config = dict(
    dataset='short read English sentences (LibriTTS-R)',
    train_examples=26041,
    loss='sigmoid',
    text_encoder_qk_norm=False,
    residual_init='none',
    orthogonalizer='polar_express',
)
Rows from block 4 of the audio encoder of a small contrastive audio-text model, named by matrix and row number. Rows with one number belong to one channel. Each number is 128 + 32 x the weight over its row's rms, rounded and kept within 0 to 255. All counts start at 0. Numbers have three digits each.
After each channel's rows are labels from the 100 clips, of 14848, where the channel reaches its largest size: "responds to" is what is common among them. Only what is clearly more common there than usual is listed. The data: short read English sentences (LibriTTS-R).
# filt: filter width-5 conv, dilation 16 (encoder.blocks.4.filt.weight, 256x256x5, each kernel summed), inputs 128-255
# gate: gate width-5 conv, dilation 16 (encoder.blocks.4.gate.weight, 256x256x5, each kernel summed), inputs 128-255
# out: residual pointwise conv (encoder.blocks.4.out.weight, 256x256x1, transposed), outputs 128-255

filt.255:116197113187128144192132087172145129095140162178122095127105093133150191125121102119100118106050114107125116077172103193099147095125117175156146107090077111102144105119143153149143109142088162060131143164113124107120049125137091155084149122120124217177111166142155114169091105114137189141163108110198142129152130152115155096087157089132105184144134138146109114166179183073127059121143
gate.255:114122109063094073145138154162135100137102125176080094121114134110130138160148164125112119109147155137132146150127127089103088151157136159041173217151133114091113174088114082059083141137169104117140128091150095112098194146064187139122121056118126162141159094102098136133142159129146108145131090142104121156137140131160126087186141132148138159131064134096093079124109170136073080155139
out.255:120146137069110144043156128115125063150094188032090160083133133084114161119173102119142169118209128113141162139152131129188089145095110122068107134149118118152179071127139104110137190168124079082126155146107157101108153102159201118129110132157146153156161129134193111122121121113084109143138115122084152084127138164148103116117081129111114140125076112121110151132100151163107237159134
responds to: the word "i"

filt.141:088113176196169162108120133147068109168152110118094155144189121078129175127104091117118085115162081158120176144079079183154106158149105161109127142086112161142144112197132134079150107118190079089110085158101123153148118119148114079093176139180142150124112173108151147111168170140136114130167116189154080130118156137105095054075153157039121079113165078131141117142160150207106100137128
gate.141:194087164159087134130135136102174075083148118090142132112104148120058144112130130150129134141133124065099119115102121137089118140121145108119102066135195050149102149069086139148144134084140065176146113069142144098104121108133125163112054086102039191137123190127137083140096138127132101085091116084097091134161118128090089143122114109135102145093148117085163076104103113163128094068117
out.141:128208136122153111115118130111161137126168123087168126116089171159128183132140121124123109134106131075097149112149105156104152141105082103167154090099186114111103145075100102174167122145179132113127092132140105123107148086148149193143114138079129127109125142080166140194093091123073147078066157174121168097163110125119114153149055129173161129154101136118128125128121083156176100107149
responds to: the word "he"

filt.48:143184072135110093104128154114158107147098233090090106129157185172135137168145151113105102173123182075135121136166154128045143084101111181082116086178122126087107162119185158187107127128090161135161087121120124135088192137171127113113109179113124056123155129128146154173166103143025103163175124106136112095165170142131114125102183154111164122099186130089175139115163092168153141097120
gate.48:077133175134153095082107052109124167089196113145163084110096147131134159095163118179147123143078190095127139158165128137102075120108185160136164129120140074114128097157156153121044106157103094133151115166095081097117141148125171112127149121113099122189160140105139131180136176113050119121139075109077083095100189167167072133170125118153105143112150128160167121107121138190081105105127
out.48:193139115091109095168093173181058139136157077072110220119144144098187131165178096139124128082140108059115068141154147126106110107139165128155167163132124114093144075156152091129069132118154115139109106114164124145134125124116151104131136144166164119119149155113135100134149173091157137056171122147124080078124108133115144138106165068112083126100112146153120120083122132109082105135119
responds to: the word "the"; the word "of"

filt.213:072104106120145105126116109155130121096132196131148119165128142147128147080117115128150140054063130096138101111065119122099149157124103101115157150126123171097191158142103127197117163124185114183101102117135081169203128132164127161166067112144092241089107111101142053196074153112101099128113112146085097184123090156150127112140110134112055152137105136117121135111115148069136102107131
gate.213:090154157143151155103133167101140133163124081075071106102124124157177176118140124160137098055133157100129059127107081123119135097097162159100165118101138152133110092124137147131121128143162127104137117170143135102148113110191157120114110102162116117160149154127147114147135123128069155092162105123072077159151162084081114135126165181090093151085167125147151109102144131077047123128179
out.213:145132073092149150118163153149170179091176115061115127131134122076130121061121132150138140085132142091110129146143137153120121164139136137130091118139129181173118180235193151087146124099111127146155148180097142148169112098126054188135129156190144104115145163146107155149102119111111125128113123017110088118145120180132116118105159134147137173144094046126148140098154155133110069102145
responds to: the word "it"; the word "is"

filt.149:152078161167133128134092121147095120143109139186120096103135086115108139107148204112129156156137128192141141158121204142182150120145146087134120155073150116158136177148084172093129132093158132130119113175088102128121129120099109197120105133101120168158181164192147093151075157171142169125167159126101112087077122052155185113177138123100136151092138107182086123123171183130143151094096
gate.149:131193119100100118117153170162157135088137087099093113069112154156134135127096148123106160148081119121104178145215132181110106159127171187058094133155176086111077154101127161125121098165103070114131145100137128112108155187094185066124103207145111137142191171110136117179132172160183124089150096071083117125105140128158105116118136070138165137114137173118110149102169157140105125092160
out.149:115129124184147091149128159133163166125136162117138128186144133100148108089068110107158125180139148086185152109163126123139143107129100098107143107124097077062166120106099076133110116111127115118188114158109125093148110162077115091123222145154113069150099135123129125092171101174124093116093146101156149127195109145109128111157111147079093154135159126110164109193096089180154095194064
responds to: the word "you"

filt.12:126160111143148120107158127093165140105094167145151114121151132166173095165186173212133141100114185117151135147200130095111113156146146111180077140140121116159129134154103105112095141136116165183121170182175100119136153162122226118159150126151100086201076103118109186097154122084093106127108109151100093113097135190148086165146076069163151120089113102158181103148132133124110106124121
gate.12:137085170107102136121094065139112098135129097086115159120086159126072169135101150064141084084115110077134100173095116156105165157135094137198165069139181139107127093061086153140174117162136103132104146110144083157141115128111090131157134106170108155107178155128136129131098094073170128072096098129118149238142129122157135082082098095157164184101094104116130079075111142137150141091150
out.12:084159158105112151081085184180107176115153119167111168120077121151170127161096146176155114148104118119134156147108142103182134227138198159107120118129148149063119192121144146118192057139108061077212105136158158119144113140111107102108139088133119194087156126117112127160150138179139127117126115134143130125094130126145117092101154111106139117104116141180118072000090069105129111182141
responds to: the word "of"

filt.75:130124136092160092101181119134119076120136170164132103117056131056117125168123126126188108086136090159079096121140113146150078128121167107160125118122091058109123062118107061110129151161118130129125242114126133120124084113192092146079137139101085104186134160112113160157129155173145170140140126049147089089065116077141192141143111129097131111178104126150128087205125084056074072185167
gate.75:155109144114167139125189089144097052105079109077084178148153093125112181099141169075151151120148153062118031150112121099105153131148136137096153153090129137123184094127092125171060132120172151105115119092068080109088124140110203211068182088185087150107130198083103115095198125123122125151150123141122126144103126126150056089107131070094090160135156152109127097094198098206116136122113
out.75:153136082151105128138125077105087114092117105119114110081092071137116078089125128100168126108137217130115125160126116098117134207112160148140116097106121141104110146137098117154152132103147137097194112127119068134135080150126152228086130125101062165096136127089173157153097144132044145126127151143114079072129077067143121091101136120088182175105169107073151092126148085096130142172169
responds to: the word "never"; the word "of"

filt.167:135116106142084137121151122110178090092112122120158118083077152129165141119143193143104149146129108176123151136117121138115116182124116155115142138140159154128098135135157128111159159093180117135163165059094150059094101091101123135105084170087201180151125102097089104168144097153156161081125114086144155050208099095062156125110094125178106085122107125113145095161126145123141148137132
gate.167:116176113149152180144160137100168150063144049114108155105130203143186155129164114101153050129075133109140132122148124145086095165204107124120174108123107099117135136110128150140171122112159100100085123106160070093110133137101172074106201097127139182090135153130135071170126157114103176132101098145156142153146163173155059138156187103130108154093155143103190091143153148138089123080164
out.167:136178125092122190153145142150153146135135134131156121091162098144094157078075150137115131143095121047147194141114137156123083098135118131142150152130153085118128121147091099119155155163122080126094140137161090148157132136158137103129095113085058083146112183112088105141164196112132107179117149129124100194139145153134060115118114144117107117133160187158119068139104098149132118196122
responds to: the word "it"

filt.58:098167163150141139153127152115102078172203197143043179129087120136163113099177133087149073136133112078155122129068106134172150140180117102096132149095103103126173138105144127086127117116167052105099107148146115103071145074123176127124100122116172142178092139133067103123196178170062144089143137151124137111117097125080103155154138123094148122106150167121146103091171090134131166142190
gate.58:167086131090145135083154166156181153072128057108130105087115119128131116107059099157134122181150139080107174111138149165107104156188132121131110075102129108149108129147111104127156118126101113124124143107146109074123101130102094153122146137095059173084117189103130087165129112160125087123118036080100117107144119127169078109123156088105114195120143138214111139103116120093102077092094
out.58:094172151153117126188084133107100156126123172166133098105142081192142124143110140088132109155116126137084146175111107172125176123115090122136132104158120141097083076134169152110154120125119176126168115163115164231094119137095141124154112167151111147106141095167119162083164153126149087113135121135157137105131083149153087112118076091120093176142129132190055127136155144126120089147169
responds to: the word "he"

filt.130:146153190131128157088141119156047121152157120136128141140140119150078144104104082166127085121130133118124120078100108107116180134107114141158085118124074071104049099086083125110130097109061087098152134149087092141152129132119082159110119120107117141126150142147164073157155108117105166179123166067122160101106164142118187110096151096085126149148189205153173184127092145127131141101093
gate.130:093175142091074141122197101084154129072139117119086082074113103122162239175120103110158128131118123103105132107140091154128094177140126172120121118189171104076094097116130039156150130074114133115129103082169107153098118199121158092081187147179159143157161149131167135154080190168105153120160118102136105088199142112124141143079144107119122133110139097126105113161140145080098081157171
out.130:151138117083075155207137137120139088119126098143108099072148120158144088149103147118089096118121108051128145087097081200088170161056182118110096107172114121061146143156106113082109148153129119145084120099110162100096055122183141107112122074164122110084138137198145121109108187168145095130125083137109102105110119067159141135154142109090081067145116127078157112061131141100137093140140
responds to: the word "was"

filt.176:147143135118079126122136123140122168151072157038081128122187145147122134166118081164124179156165126135125140078193160173100105088129145180089137166143042188113098138144138172091097111129169155163107107180192149101087176117138139097084135132138122136114113116119168166127095150101090097165145174129151173066121107181078096173128116113126121065129133109140097159172151116163092112130108
gate.176:140156085147116137128216145131114077128166112147117104152107170135137167070163154148170087075057189130117085104127095172094095144079157130128088100071110068135194119124130138114106105188141142122160093129077114090143105105113115153153192156092113169106148173193104091188085075093128138152130078093114087115158137134126109120146084078120105181162081164161078096099130103089138146160128
out.176:123159169045131144145100147147103119127046185142063104124103132100132108199096113137148118135092090097150158114127121134185060101197128156100117138134146031094185141131152119121111145144150179099099146130144119152133162132136090121159116130110087097090173095103106099164116110132117115137095095173123147100105095105092138082094165133135144148123119069143155171117136170096135110109121
responds to: the word "and"

filt.238:121051137128075124131067132130182128160111092146102176077184129130106094151071142138084190098117117156120108124126124104143119128114173116180167129132096175173090097105130040076143110136113198164123174145144155149131144094095083121134110138132111146141132109171112125126123095086173104121040137161097151171151130082094087133099076159160134165100138096139149095141125106042127047124125
gate.238:112153136098087103090094167121109119121120173125070164138119141147085140114132149129128109124082125090148021120146122093136170189083167157025105083117128094142110101107163181135111098139145093137154115134111067098077156064092171144142110150085098145150145153144095123136127105138061097127124096103099084110120126180116062081104056116130156140093106127124159047073154078173118148067185
out.238:190121137125173128089089121107142157118138113137104100128138082174068103097119142120118121089148087141081103158099093177106126120137161147165081100154179142101143135155146246078159146143091100130081081077126119175124086141186152128159132201093120116130110113134082093116119133176163153132099169107155119088121090087107112072127111123135086072148151168118100077229165195142125156115117
responds to: the word "and"

filt.188:117101113129114126175134120054173144085138088054127187125090080126180144179074140133143205107109123106061106130102150127207144199114157165133032093160122121174153150159111115154105095157165109123093116125106119114147069121139101145122109140152148147154090150160118125148106119199126091141165140141105144138108099073207150151163085128109115167165091150145080145158101126102118204084114
gate.188:077106152092087101140174102131131132083096083143130119099105174142163136128088105142177190149030110081122122153191114151163065172110151147159126104135145148112133146114148130196110069115164141062079108111115177172108112190062114073115108179158106188130166145100152112170088128133117144102116110137187104136137165125181120102130130126141083153123093190123150128128093179092117127130088
out.188:084095130119093146120104077104101140061141106173157090145126180103135106114111109153141190161146118141099097113130165212145146164102168168177102168113170124137134081123099129086147113151128101108097147167171180171169110144145166145165141102125113100130141120135183124128080118153122136130143114133164096137186095126164149133119112190135164087146166096110150127141055141148126102109147
responds to: the word "you"

filt.42:138153097149131105135144166123129121166149127126129135099157065129145176147100114138105181148149106121155128128104179121095149093082102123103093129166132117128069091114102075161092150106134137149122114151102173162110125117153095096093100073149122206125181153122111144128133170127070153101099140171091181115131120038099078112077093111091114173116078096142134154135153165146117132153122
gate.42:111122129127129107078106117223137119092105128123071097104141142105133123098149097054151140139167130135151161144089080153108084086199155150092117086079178094127075068080173125161117147145164095129103088157154159122087109090156140114091138082122113112146126136118114147167214177144095142123133123096173164111075142134107120127037116082146083161106072160182133123137096196126087049151121
out.42:131134148108109154148091144155114135168144116132138089162141150146131093144114139117164138147110097152175114063122115090108182152116085072117169105116114110135108135161155147138160096137131066182115175136143121095121128208150120176132134115108102108118119123148152162112118015063116113139099147163164107130173132185107135153097128098131186115183131187101161125085142131116125163081157
responds to: the word "of"

filt.43:140098087112105131156100171111113128172136164165136146112139129116118142084165109162203112144130142049102099148055056119124136121082170151160166129136097140115153121123151148154126153156126077164147176126113088079166132158057094168142109151102128128153204149158185135144166123092100114116100116102154088145163071172167129105170105163142134217165137140187123145106145066089164082104139
gate.43:121185148069155120098176147141154138076149081045090097139133118155125167137123128163136120116137160116165090122108170122124163100133097197112124123091135110106076077129144132065139150111124145122186133121111109195068131163151167133089154111165094181120145158096148166173178172073093135175203125108091116106167149184150116102152103110115097109149085184167107165111117104159144134154148
out.43:134108210118122088154184093167194072085166134092138103097149144128058164130123138140115203130125132162112126126126084147145122117143076126097132094165109116114153178121124178160122118115120134146192092121120253085134152116170143127114081147173049088153084122112106111104124153173080113103211109111080126186128153061111092154107098098185126160107167140124112124114096143146105160131097
responds to: the word "i"

filt.183:125094164094188174142161073144090116154125138114121120108141100108092139138171096083181112140121130101164128176067123121091161121106102110099122049173180089111107116123132127189150176121103145088154103066094136119096102185054133182046140092076100070127113129095117141134095168050116184133180119099178130115126154110087123077143147094149122115129091145179133147143114100179141141158088
gate.183:102149147128124104157066083094187130118094068148141085135053145105118110161117146157128181150094140120130141175118141213142104143133098133145142113059139142125119109093116116107175079112105111123091136114120124170136170140120106081153087155128108145116204121159136106174150113084185125153100067142106101117152199150123073110194142158104081175066121173125134127093063101163103067079096
out.183:110144117109088138155040144119144114100113191133166201082162173191160106136135134159086129136100142144101083135194158084127149138179142090096129110133154164146069126069147075052096117141124159154114150145107137157115113149147088143123128109178118182105085129134117144171104180121158119165178146149120095136095107130156125139117123093119150148113115108104090193119166147127165139079101
responds to: voice: male; the word "you"

filt.168:102196135143081094146121143143079143079161029125070141149163126111139124104105157125135088163104188134102103119082122158124182148100168139178106106116116166078073105119138140099122108142129126095118108137101118147084125228105129140067147095052122160067177117147137052147159157127103092157136131097146079088144145129127148106114142118127092132110164143140104144096096099075103086141178
gate.168:160141156110159161135145097135157112138202102087086108109133126166164184099159167108153094128142138135122071117153128148120111123140108143159116124075099080115163126149060039041195114132183117086110137057105092084109107073201133136092125112164135148203153171120121175143102122117113174116083089129067128117114127035127102124116109082108126159142134165153110054109118111135105099139135
out.168:077155156151191098075110188109078132138127117140183104086081145136156097079121154137109168146152106115125147124221126140160161138093111103190153160059135063102100109127096083150087126138127072152131162104106117114079106177173133095173059163149101101120163136113076131075115135103176119091138098141151116139139090106154128098201077073172057106162114104119102040147100104090105077128100
responds to: the word "was"

filt.193:048181144128120133133171182108097075111158183133102154115161134123173110081125060136136112158109130070137153115157125185178119102123186099187168098157157062087173107162143127120115124170136113085070153120123164113127120185155070170112067100141092073162128140098120149144073149135118152153104091151107153138160154127146123134116142166115161184150142088113118105136130161226116141123160
gate.193:102094189134147115114143148127165131097178183090072111106125167141106113109145132162135082140131119137094129125099115119130112131121181138082157138153122157112141129121097156140149088149166170128163126116141100098083153109139082096123104146180148146197126147083152118166127193065137146113118070108123098123069150120170089135185135105064133126149053155113147113155151108128117118091152
out.193:101174114178094146133125080096117133164097086089127128155191113170145155144102098120163089108110137154076032108111092109135032154121109162075069172100078128161140107132177117086136137087151154138107167190162124120099074138143132113124180172143073125059137122128189157129113058165155164119115074084114167128146148096151158155118133101106079133107114129149155182138177107135146152106132
responds to: the word "it"

filt.147:144166102074074098101113175126134135082086180163141143116048175087167099111146207121090150140111125180085041097145149046169114171094130094083076106106123116163113083100123182180065120129153134168159152102106118128135114119227145084106147142108114089159129132111083144135121083107173088183111115096147112103068092120155110090162095155109106087171100150150135130095122105128114137169172
gate.147:134138162121155120113179174134092115095092124111082109125136145120124131136120176129137149158131150115088119146163113107140119133163143127093129077153088158106106151088111086145136112119125130162183111092125141106132114144151166111116113137144129087099137099126126133151194154134134166141138085063111134041110174153111118080150127203094062118048086126127132108179141086089096107095098
out.147:118116089141132057169110137074142139061127136077147134177105146094147122164103165119143167103157135109186118163084134144178161140149067189111101255081157174129139087116150106098099103181192186151174093104181103158102168137132149165148122130159114137175142174163136148163112113093098175118170104155152157099168156111156104109105129135135071136170143090118125111108164101119125138116146
responds to: the word "not"

filt.230:167153135143098132123134141145121134098167151095137091159128147116141022096127122138139194149119115101127093127148144150120111142144096097100100151107116140116177128110090110128079043115095166108100218122130062076100199107138161160181135155152065116072083072091100139140146096140167108111152051106171108100136132159121154126076134132084085151143168151091080127060136103191099101114104
gate.230:081071132117124147132170110094140140092118041153156127104100139126118146117146120162135085119103174077102118163119173165131146189160157111115126101155100129148117110133175133124117089182092065130168080092138102148106085152155156074172165169103110142141152174088122186126151152119158106080155143117074051118156120129095104129148049127119057117101123126149159087074136101107145142174146
out.230:113175146123149111156153130113127151115132170115113117094164184127082115165165126110093122162040151119125147124085144127161153080130044160127153110155145136130152117135200166157118100121134155076147134118091046056096164133151154097191122110116169119121120114093203160106151118181102210142146146140060142164106117107138147164093119151095123181084049187109151103137107110090159142091117
responds to: the word "the"

filt.87:110086134134137093215137112146133153138172136139096101110124152111130112181124099143093133187126100081165175141138127161083147168168133173131143165165109132112102158114181139128212153142108084060113160117193180137097162181119131110112074180184123171141125094135164151164124137134119170118159135188128154083106123110134157099140169162105102142173146111125175135131106157113128091081092
gate.87:126105184150128150112128132157157067090161063079118104118106110115141146112112133165110165123125107100087130117134123150140113125130166100135122136149106099116118112068087077169099106123154053170101093140163148142159168116115081140133119122185143104099121160107160101153139125116175105132114079152144081142180139166073035125091098139090114156083140158087113082203129137134122065122099
out.87:107153075145130118163131084144095125168192156166121100082133180109185133155145116152110101110161122144060119075086124098109113147125153185132143151084092178126129095108173170108108097083164082093133108086051098168160124084086116153147094118115137106054116073113094163138103141142129150125170076165128159109121116117209114113132164151150091171143111130119090129127085068088151150098078
responds to: the word "he"

filt.227:193073115098149109156162113141109113108164175133145166147143120125069184103122095149131128115148157139140103092142135106085191205087076136124128189096197125175133112149115089189142115103143131155137108096103144093136087143167093146080148077157077202119140107187138123109120120141113078144148156091114152109077137120155082203179108094102110116130138161119096173182109115104106070143144
gate.227:178148158085092094085186110100150140116171098118143119145156115130159139089125108099162170115156215079105112133131114193125143175121180144120081129104169077132137166167126173131156117142126101147152138094131103087125079181151200140123149120155102176165163107113152142142155177092165087174116134104134107136179148120152164118177127138132118151119055156115088168175131091170124115202136
out.227:148095093160172106118136077135118153110160135143123155125184090122127140143108124080132141106176118169139197104099138133124084156116137106120104205119108098088149111101134127038139129148084066122142126149129122126140115065085182107115124148099151104136129107177111123139121148151106125150126110048104140120140147124143177113120165134124155155083105184186113089137131126119199172111173
responds to: the word "he"

filt.155:126124153043083143125111097124123142065117105134143105138098126116163119141107071141188092076085195120111142149138160129123109091169120133155141117128082126079119132100196184113119115075113142049059092142145134133086107174096114135111116105166089043166163128093176127166113141074130126084069165129151132137151112181132104108142135132160134214155133116105184214135095152095118147190081
gate.155:084189094192113108054115143133196162147111109187087131121100111135081134135151126102096098000138171120148156151125176135121089187137142153094109138136115145096070118131148132159127101114141069148109103140124096114128181138130143109114104185154159151178162175078122165121139199121123087140154161102137097115170162147140136154119108099116123074131104127084090138144136166127100123146176
out.155:100114119102154137117127153137159148153116148159138139124130113141129163130104129096092086124059123090123154137105157142112079082155124161207087190105097136105152125074115086131098095135179066113144108183141132169124154115163134088079098116110142160154106171144133084104101137087097182114209089107110114141138091087157104096136169138093185091114062134120103096148098213094113133235157
responds to: the word "the"

filt.215:097096147146099183166109136174127136130154063111083127173152096160100145099119103076159038145144144095140193152151104145112113129111105122103197136142194095117106117136103161149144183149091043113150133115111120140070106141122157132145139108139135132146139083096118104179119117104126186167171120109171167072158121156144147113109191098119181182126146143100150147176122145069093165106101
gate.215:088183154141185170085117121119148146152102136108110165124102110176175187138143132146118144057159122068111140111133152100124065132086149154066134171123124122183110118113116138158150138133157115145126086149166105127113183133177101075095159111172117134166113207153184140104146167121120122111124120133139112209159160184137086099134096158080168132098085105117119090177130150122101140144176
out.215:105126138103153111124180164159119128161131187106141161166123119125163159171070111114163157104090141166125110114066164200133185125141150182160102106020083118196117116083114114100115074117138102120069127157171133101139119122117077110177111099182090149133102109172163149123160153184117162158164107115083105133050107132116128139077147139129122108101152078151091090138109106154048087082115
responds to: the word "of"

filt.174:122134141156115100130058124107117124109162112094150155188140143104107061153088119158094109147133168160108114157135076170138163122109160135144100065111079204127044188090155153118171154154115051072079158160138161189031099169115133083144119184154111130067170093119120122094107108157109080148177167093114125103156128169101082157158135146143135104133103161162144148152076128156115184140136
gate.174:117129097101120118160106074121143140153140106139093072062115098137134152188158133109151186134107103134089125132058110144125115125216141144086129158111109075101183152119126044152109174130154087159114113150170162108116140078129120161150144158173127118169104150107153145128094168073116120066150101093158130123116141121145069132115146072191137156143065086143167087123145147141076086123114
out.174:095106139149160127122094136104157110138118143088107154166126128023153091188099103154112155165140087196136185144153124116062148114144153115155112066128149211189077144133166109143074140120179164175088132148116073164108146113088173087157122129137115144133131049107138129135130124115153114180146130134139129145092148158048086143157177175096126132117096134130132168112077156195049075084174
responds to: voice: male

filt.172:089142127122108111135135086134159147126108143162109152074156184095133137111131128125131116172174085140101123162146131138176127113176148173041134151181190139120059152099126124128115145140108169163115126146149231161110119102127172105143103119093160174082090129073137145104170154125139140123084133144098125055088158073055064162151167129167176159132102128163161148196141140104110042086126
gate.172:083145149089094133069173108173194107124198139083102148074140126100099209127145089127069059144149167101082102126165088118130144126110119162110144111074181139137113092145168073151081167181107121082144095097110164168118104067142112150094145127139115228197160171102113143154171104102184118113138169132122125106195143118119130074107077147148131058110096133091151053153156120159131080184112
out.172:153080125135109099130146108183091162163152158117132152142151100099150109144156071146105166181124057177167116107169109151135146096138114146136165134097127141143150110162154114049179116154117143098138129159090031169109126095132121113107114138143129112151117084086097139140165069162144191154121085101166101157107111155145157133132129121116120069127172127132108149112130150133124143111140
responds to: the word "the"

filt.166:153104110166112183111140111160153100122129134120087057122127170105135144103107117114131070137117140177116132117143120127162169068142140098101119067111104112132122144139151135090078128118114164207170200100113092159144061140153164180116069150105135113130120088113152157111160126085193117187036121097105115149114129128134116148149116065102087137204148145139080165204151113122119095175094
gate.166:154179142146070175151157144095122065151113131115127111122123124110137169111114139151138118143156168098130156171146235153107097168162138131141158091085165124076097125138150080118089103111176119162149155140177103084124129114103202125135101132163138180176159133092107173114109129130125066123109112108072105077188164193128042119149117090151121125099148125175141098159147161131120103140208
out.166:112089133075139056103148097123102064118126129108140143169109124130146160142101179126067135140089103128107064122088130125155120116157134130134044190177150099174166130127119154151090143118146157065121124130161118125144203124120075095102129138181168123132137166107123153101142141195127056117106111153066186140098115157122119140208061188106085114080102174159123075075169117103167134147183
responds to: the word "of"

filt.211:109145172121120117135091182123116139127205088163140102146094128105112148123134165139076116220102163182098120164131055132143106092085140103128156123129127060082102091102155120190130118101094172123113079086146144151159145142119130188171155132063120180148145185133111145101149159105168188150107189235120097070149150110128202090167084161107132130111112177108145156130101126108159075094115
gate.211:152087092130079119095196064124196118110182184127101150105085114165105199140129165157154185084128199095081102121113164137096140178142161132113073111121180179128121194171113120144106159117191120133126151154127159160048130210089176129137145195199178118098134096095130128139151134093157088107110114072097125131102145162167126148117106094137139151127145150065114137138123127202125120066146
out.211:104131135164134138104109101160088157144094171078109149125186182121138095119122121184081213108098153130082109141101137181118161087069122106132135107112123197122092119106221135115117094106077119127096138134149118163170109111091129148099163104159156091067102103127133081153134123154165132077127149101161126136155108159124070155112152108139127119167148152177120071145172092180129129127176
responds to: the word "to"

filt.245:134224159064084130125113193107125102165159122067083181152130150125107119121089175139119100120114095131138169125107164102116118102127132091125141154165120140170107139100147114141115125153147103089075077142128120151088154124136135136197086057098086112154163105145136069153135078162106148150124208109094134148088117123172117123113134087129114159115085174130118111065099162083148140109160
gate.245:176149113170107079053142107110176077103161118144150088120127161163112161148176116090119152071137167078133112150164136148104113206079124140129137103127140119097155144121161117086132132099160203142137128096109133038087112174108189113126157145126040099139158103092166131162132175102139138096119125138117102110172170153157148131151177098108106133106124121127137137099122111159113077176088
out.245:158133124203151179125116113114164120128143112148104166180154076147160142148111133138118081071150166107120056133112118082120116117154117175096148125089096157156140166131134134124183121131130129159182093124146047121154076149131093113125135122112149135113143112089097137118152119106052135120124101110110133162090057115139090124121164106087166093140207116137116126079140125096115107090121
responds to: the word "she"

filt.152:122150122114127089160153147142150149074159150111138126126079162125135053129133116113094199119109111096152137101120179166089089154062141089157081139129112176188095168110158130156163089124110197079051147207186178124133153131122138117181119189108164096152130118111137129153093150170146132152176143124192134076123147151117103196108141114137154092145073096145125092118086106069127122118215
gate.152:101074146133126165116133131098129104106098110094103091055112135134252169145166171073184093089122125110142069140139131094126106127185160106101197111127092122086197103131078135157104170113169130121153061093173131161192101115070193140125160105123141141136088161091101133159150151112152058117160123098153113127140137184130069116150155169104117146169104152133124100142183145132081152152143
out.152:071132070127107156100102086058223147160123109111093150116127175113159176099117045123120122160117116092168146123161124110140135126095152136171149139127141120168167162152141069177149127132143074130147154178133140141086154090083122061082120121151104121106140134219143138157142137144138129100141162145148158178140153168176129065152127175102093106149139139130119168139192172187118127154102
responds to: the word "of"

filt.190:136151128125122164103125115161142117183164138155098134131133120126120094118145144105146154135146154110123153143139130089126143077036127139098143138173057156151128147144141142129148120110075160127142124095117104045078179073091156152176091151122119093174131083118089171087161212130142142185119160077088143117103188121121137070145180150161132125146085119115070165172168094148128146087139
gate.190:090151145118163122159167135103140143099055115132106103061171145163189172128093100129130073119130088088109138164133110179143110168144159135188170146064154130098136100159130057129120114174148105134134112186171148132132117175101128111114072182131095150106158132122111127146076167100165155112126117140090085135184171122142090101107090132127156126071120114114137083137164159054081093175126
out.190:148117163147116140147129145115080067116092189177122159136130124122115102125193164100091115147110159183140148155169106147111154127126141119119117133139161169088200153123140158096149134131159116095111166085131116075126120179040097162132136166084143122122143123178078176130131133193147083141171070126159171128175108148054088175091151169107167118095099155178079161112140130151100196113132
responds to: the word "you"

filt.25:158106125162110104096159143130091123097107189121143139078105148144201132097176125159125129154178123126140091136192102091190136136132155112097143114188122145129156110124161165119156131170145132142091174102203105113083109141122122078139117140133181142123121118157087150090156174129141131118160149133193140089150161180177147108186135181160168118149121116107125133208166149136157199137148
gate.25:133100183112120095138168125132135133124133056167108084193099136142079151141137115174172114144114125156155145128108154138112093169104103125127162189144212112112095143084099086129078097134179138158143137134138124161127109128057148113095108119100128137160137185141125126180104164090116116112125138116143068132142152119178122108156082061098072073141161138159118134129124129116091098164095
out.25:129149140159171150120113102152098181107113137153081132167111133134194159113140107124132122119128086144153159116131165174138133105155143125169118114102102124095141114125134161103125145084136123049079129102125101141102163090161193175138146112114112054055203105108098136111097107070168204079086121154159160080104144127124141160167144185187112120105139111116195156131146090119142199111195
responds to: the word "he"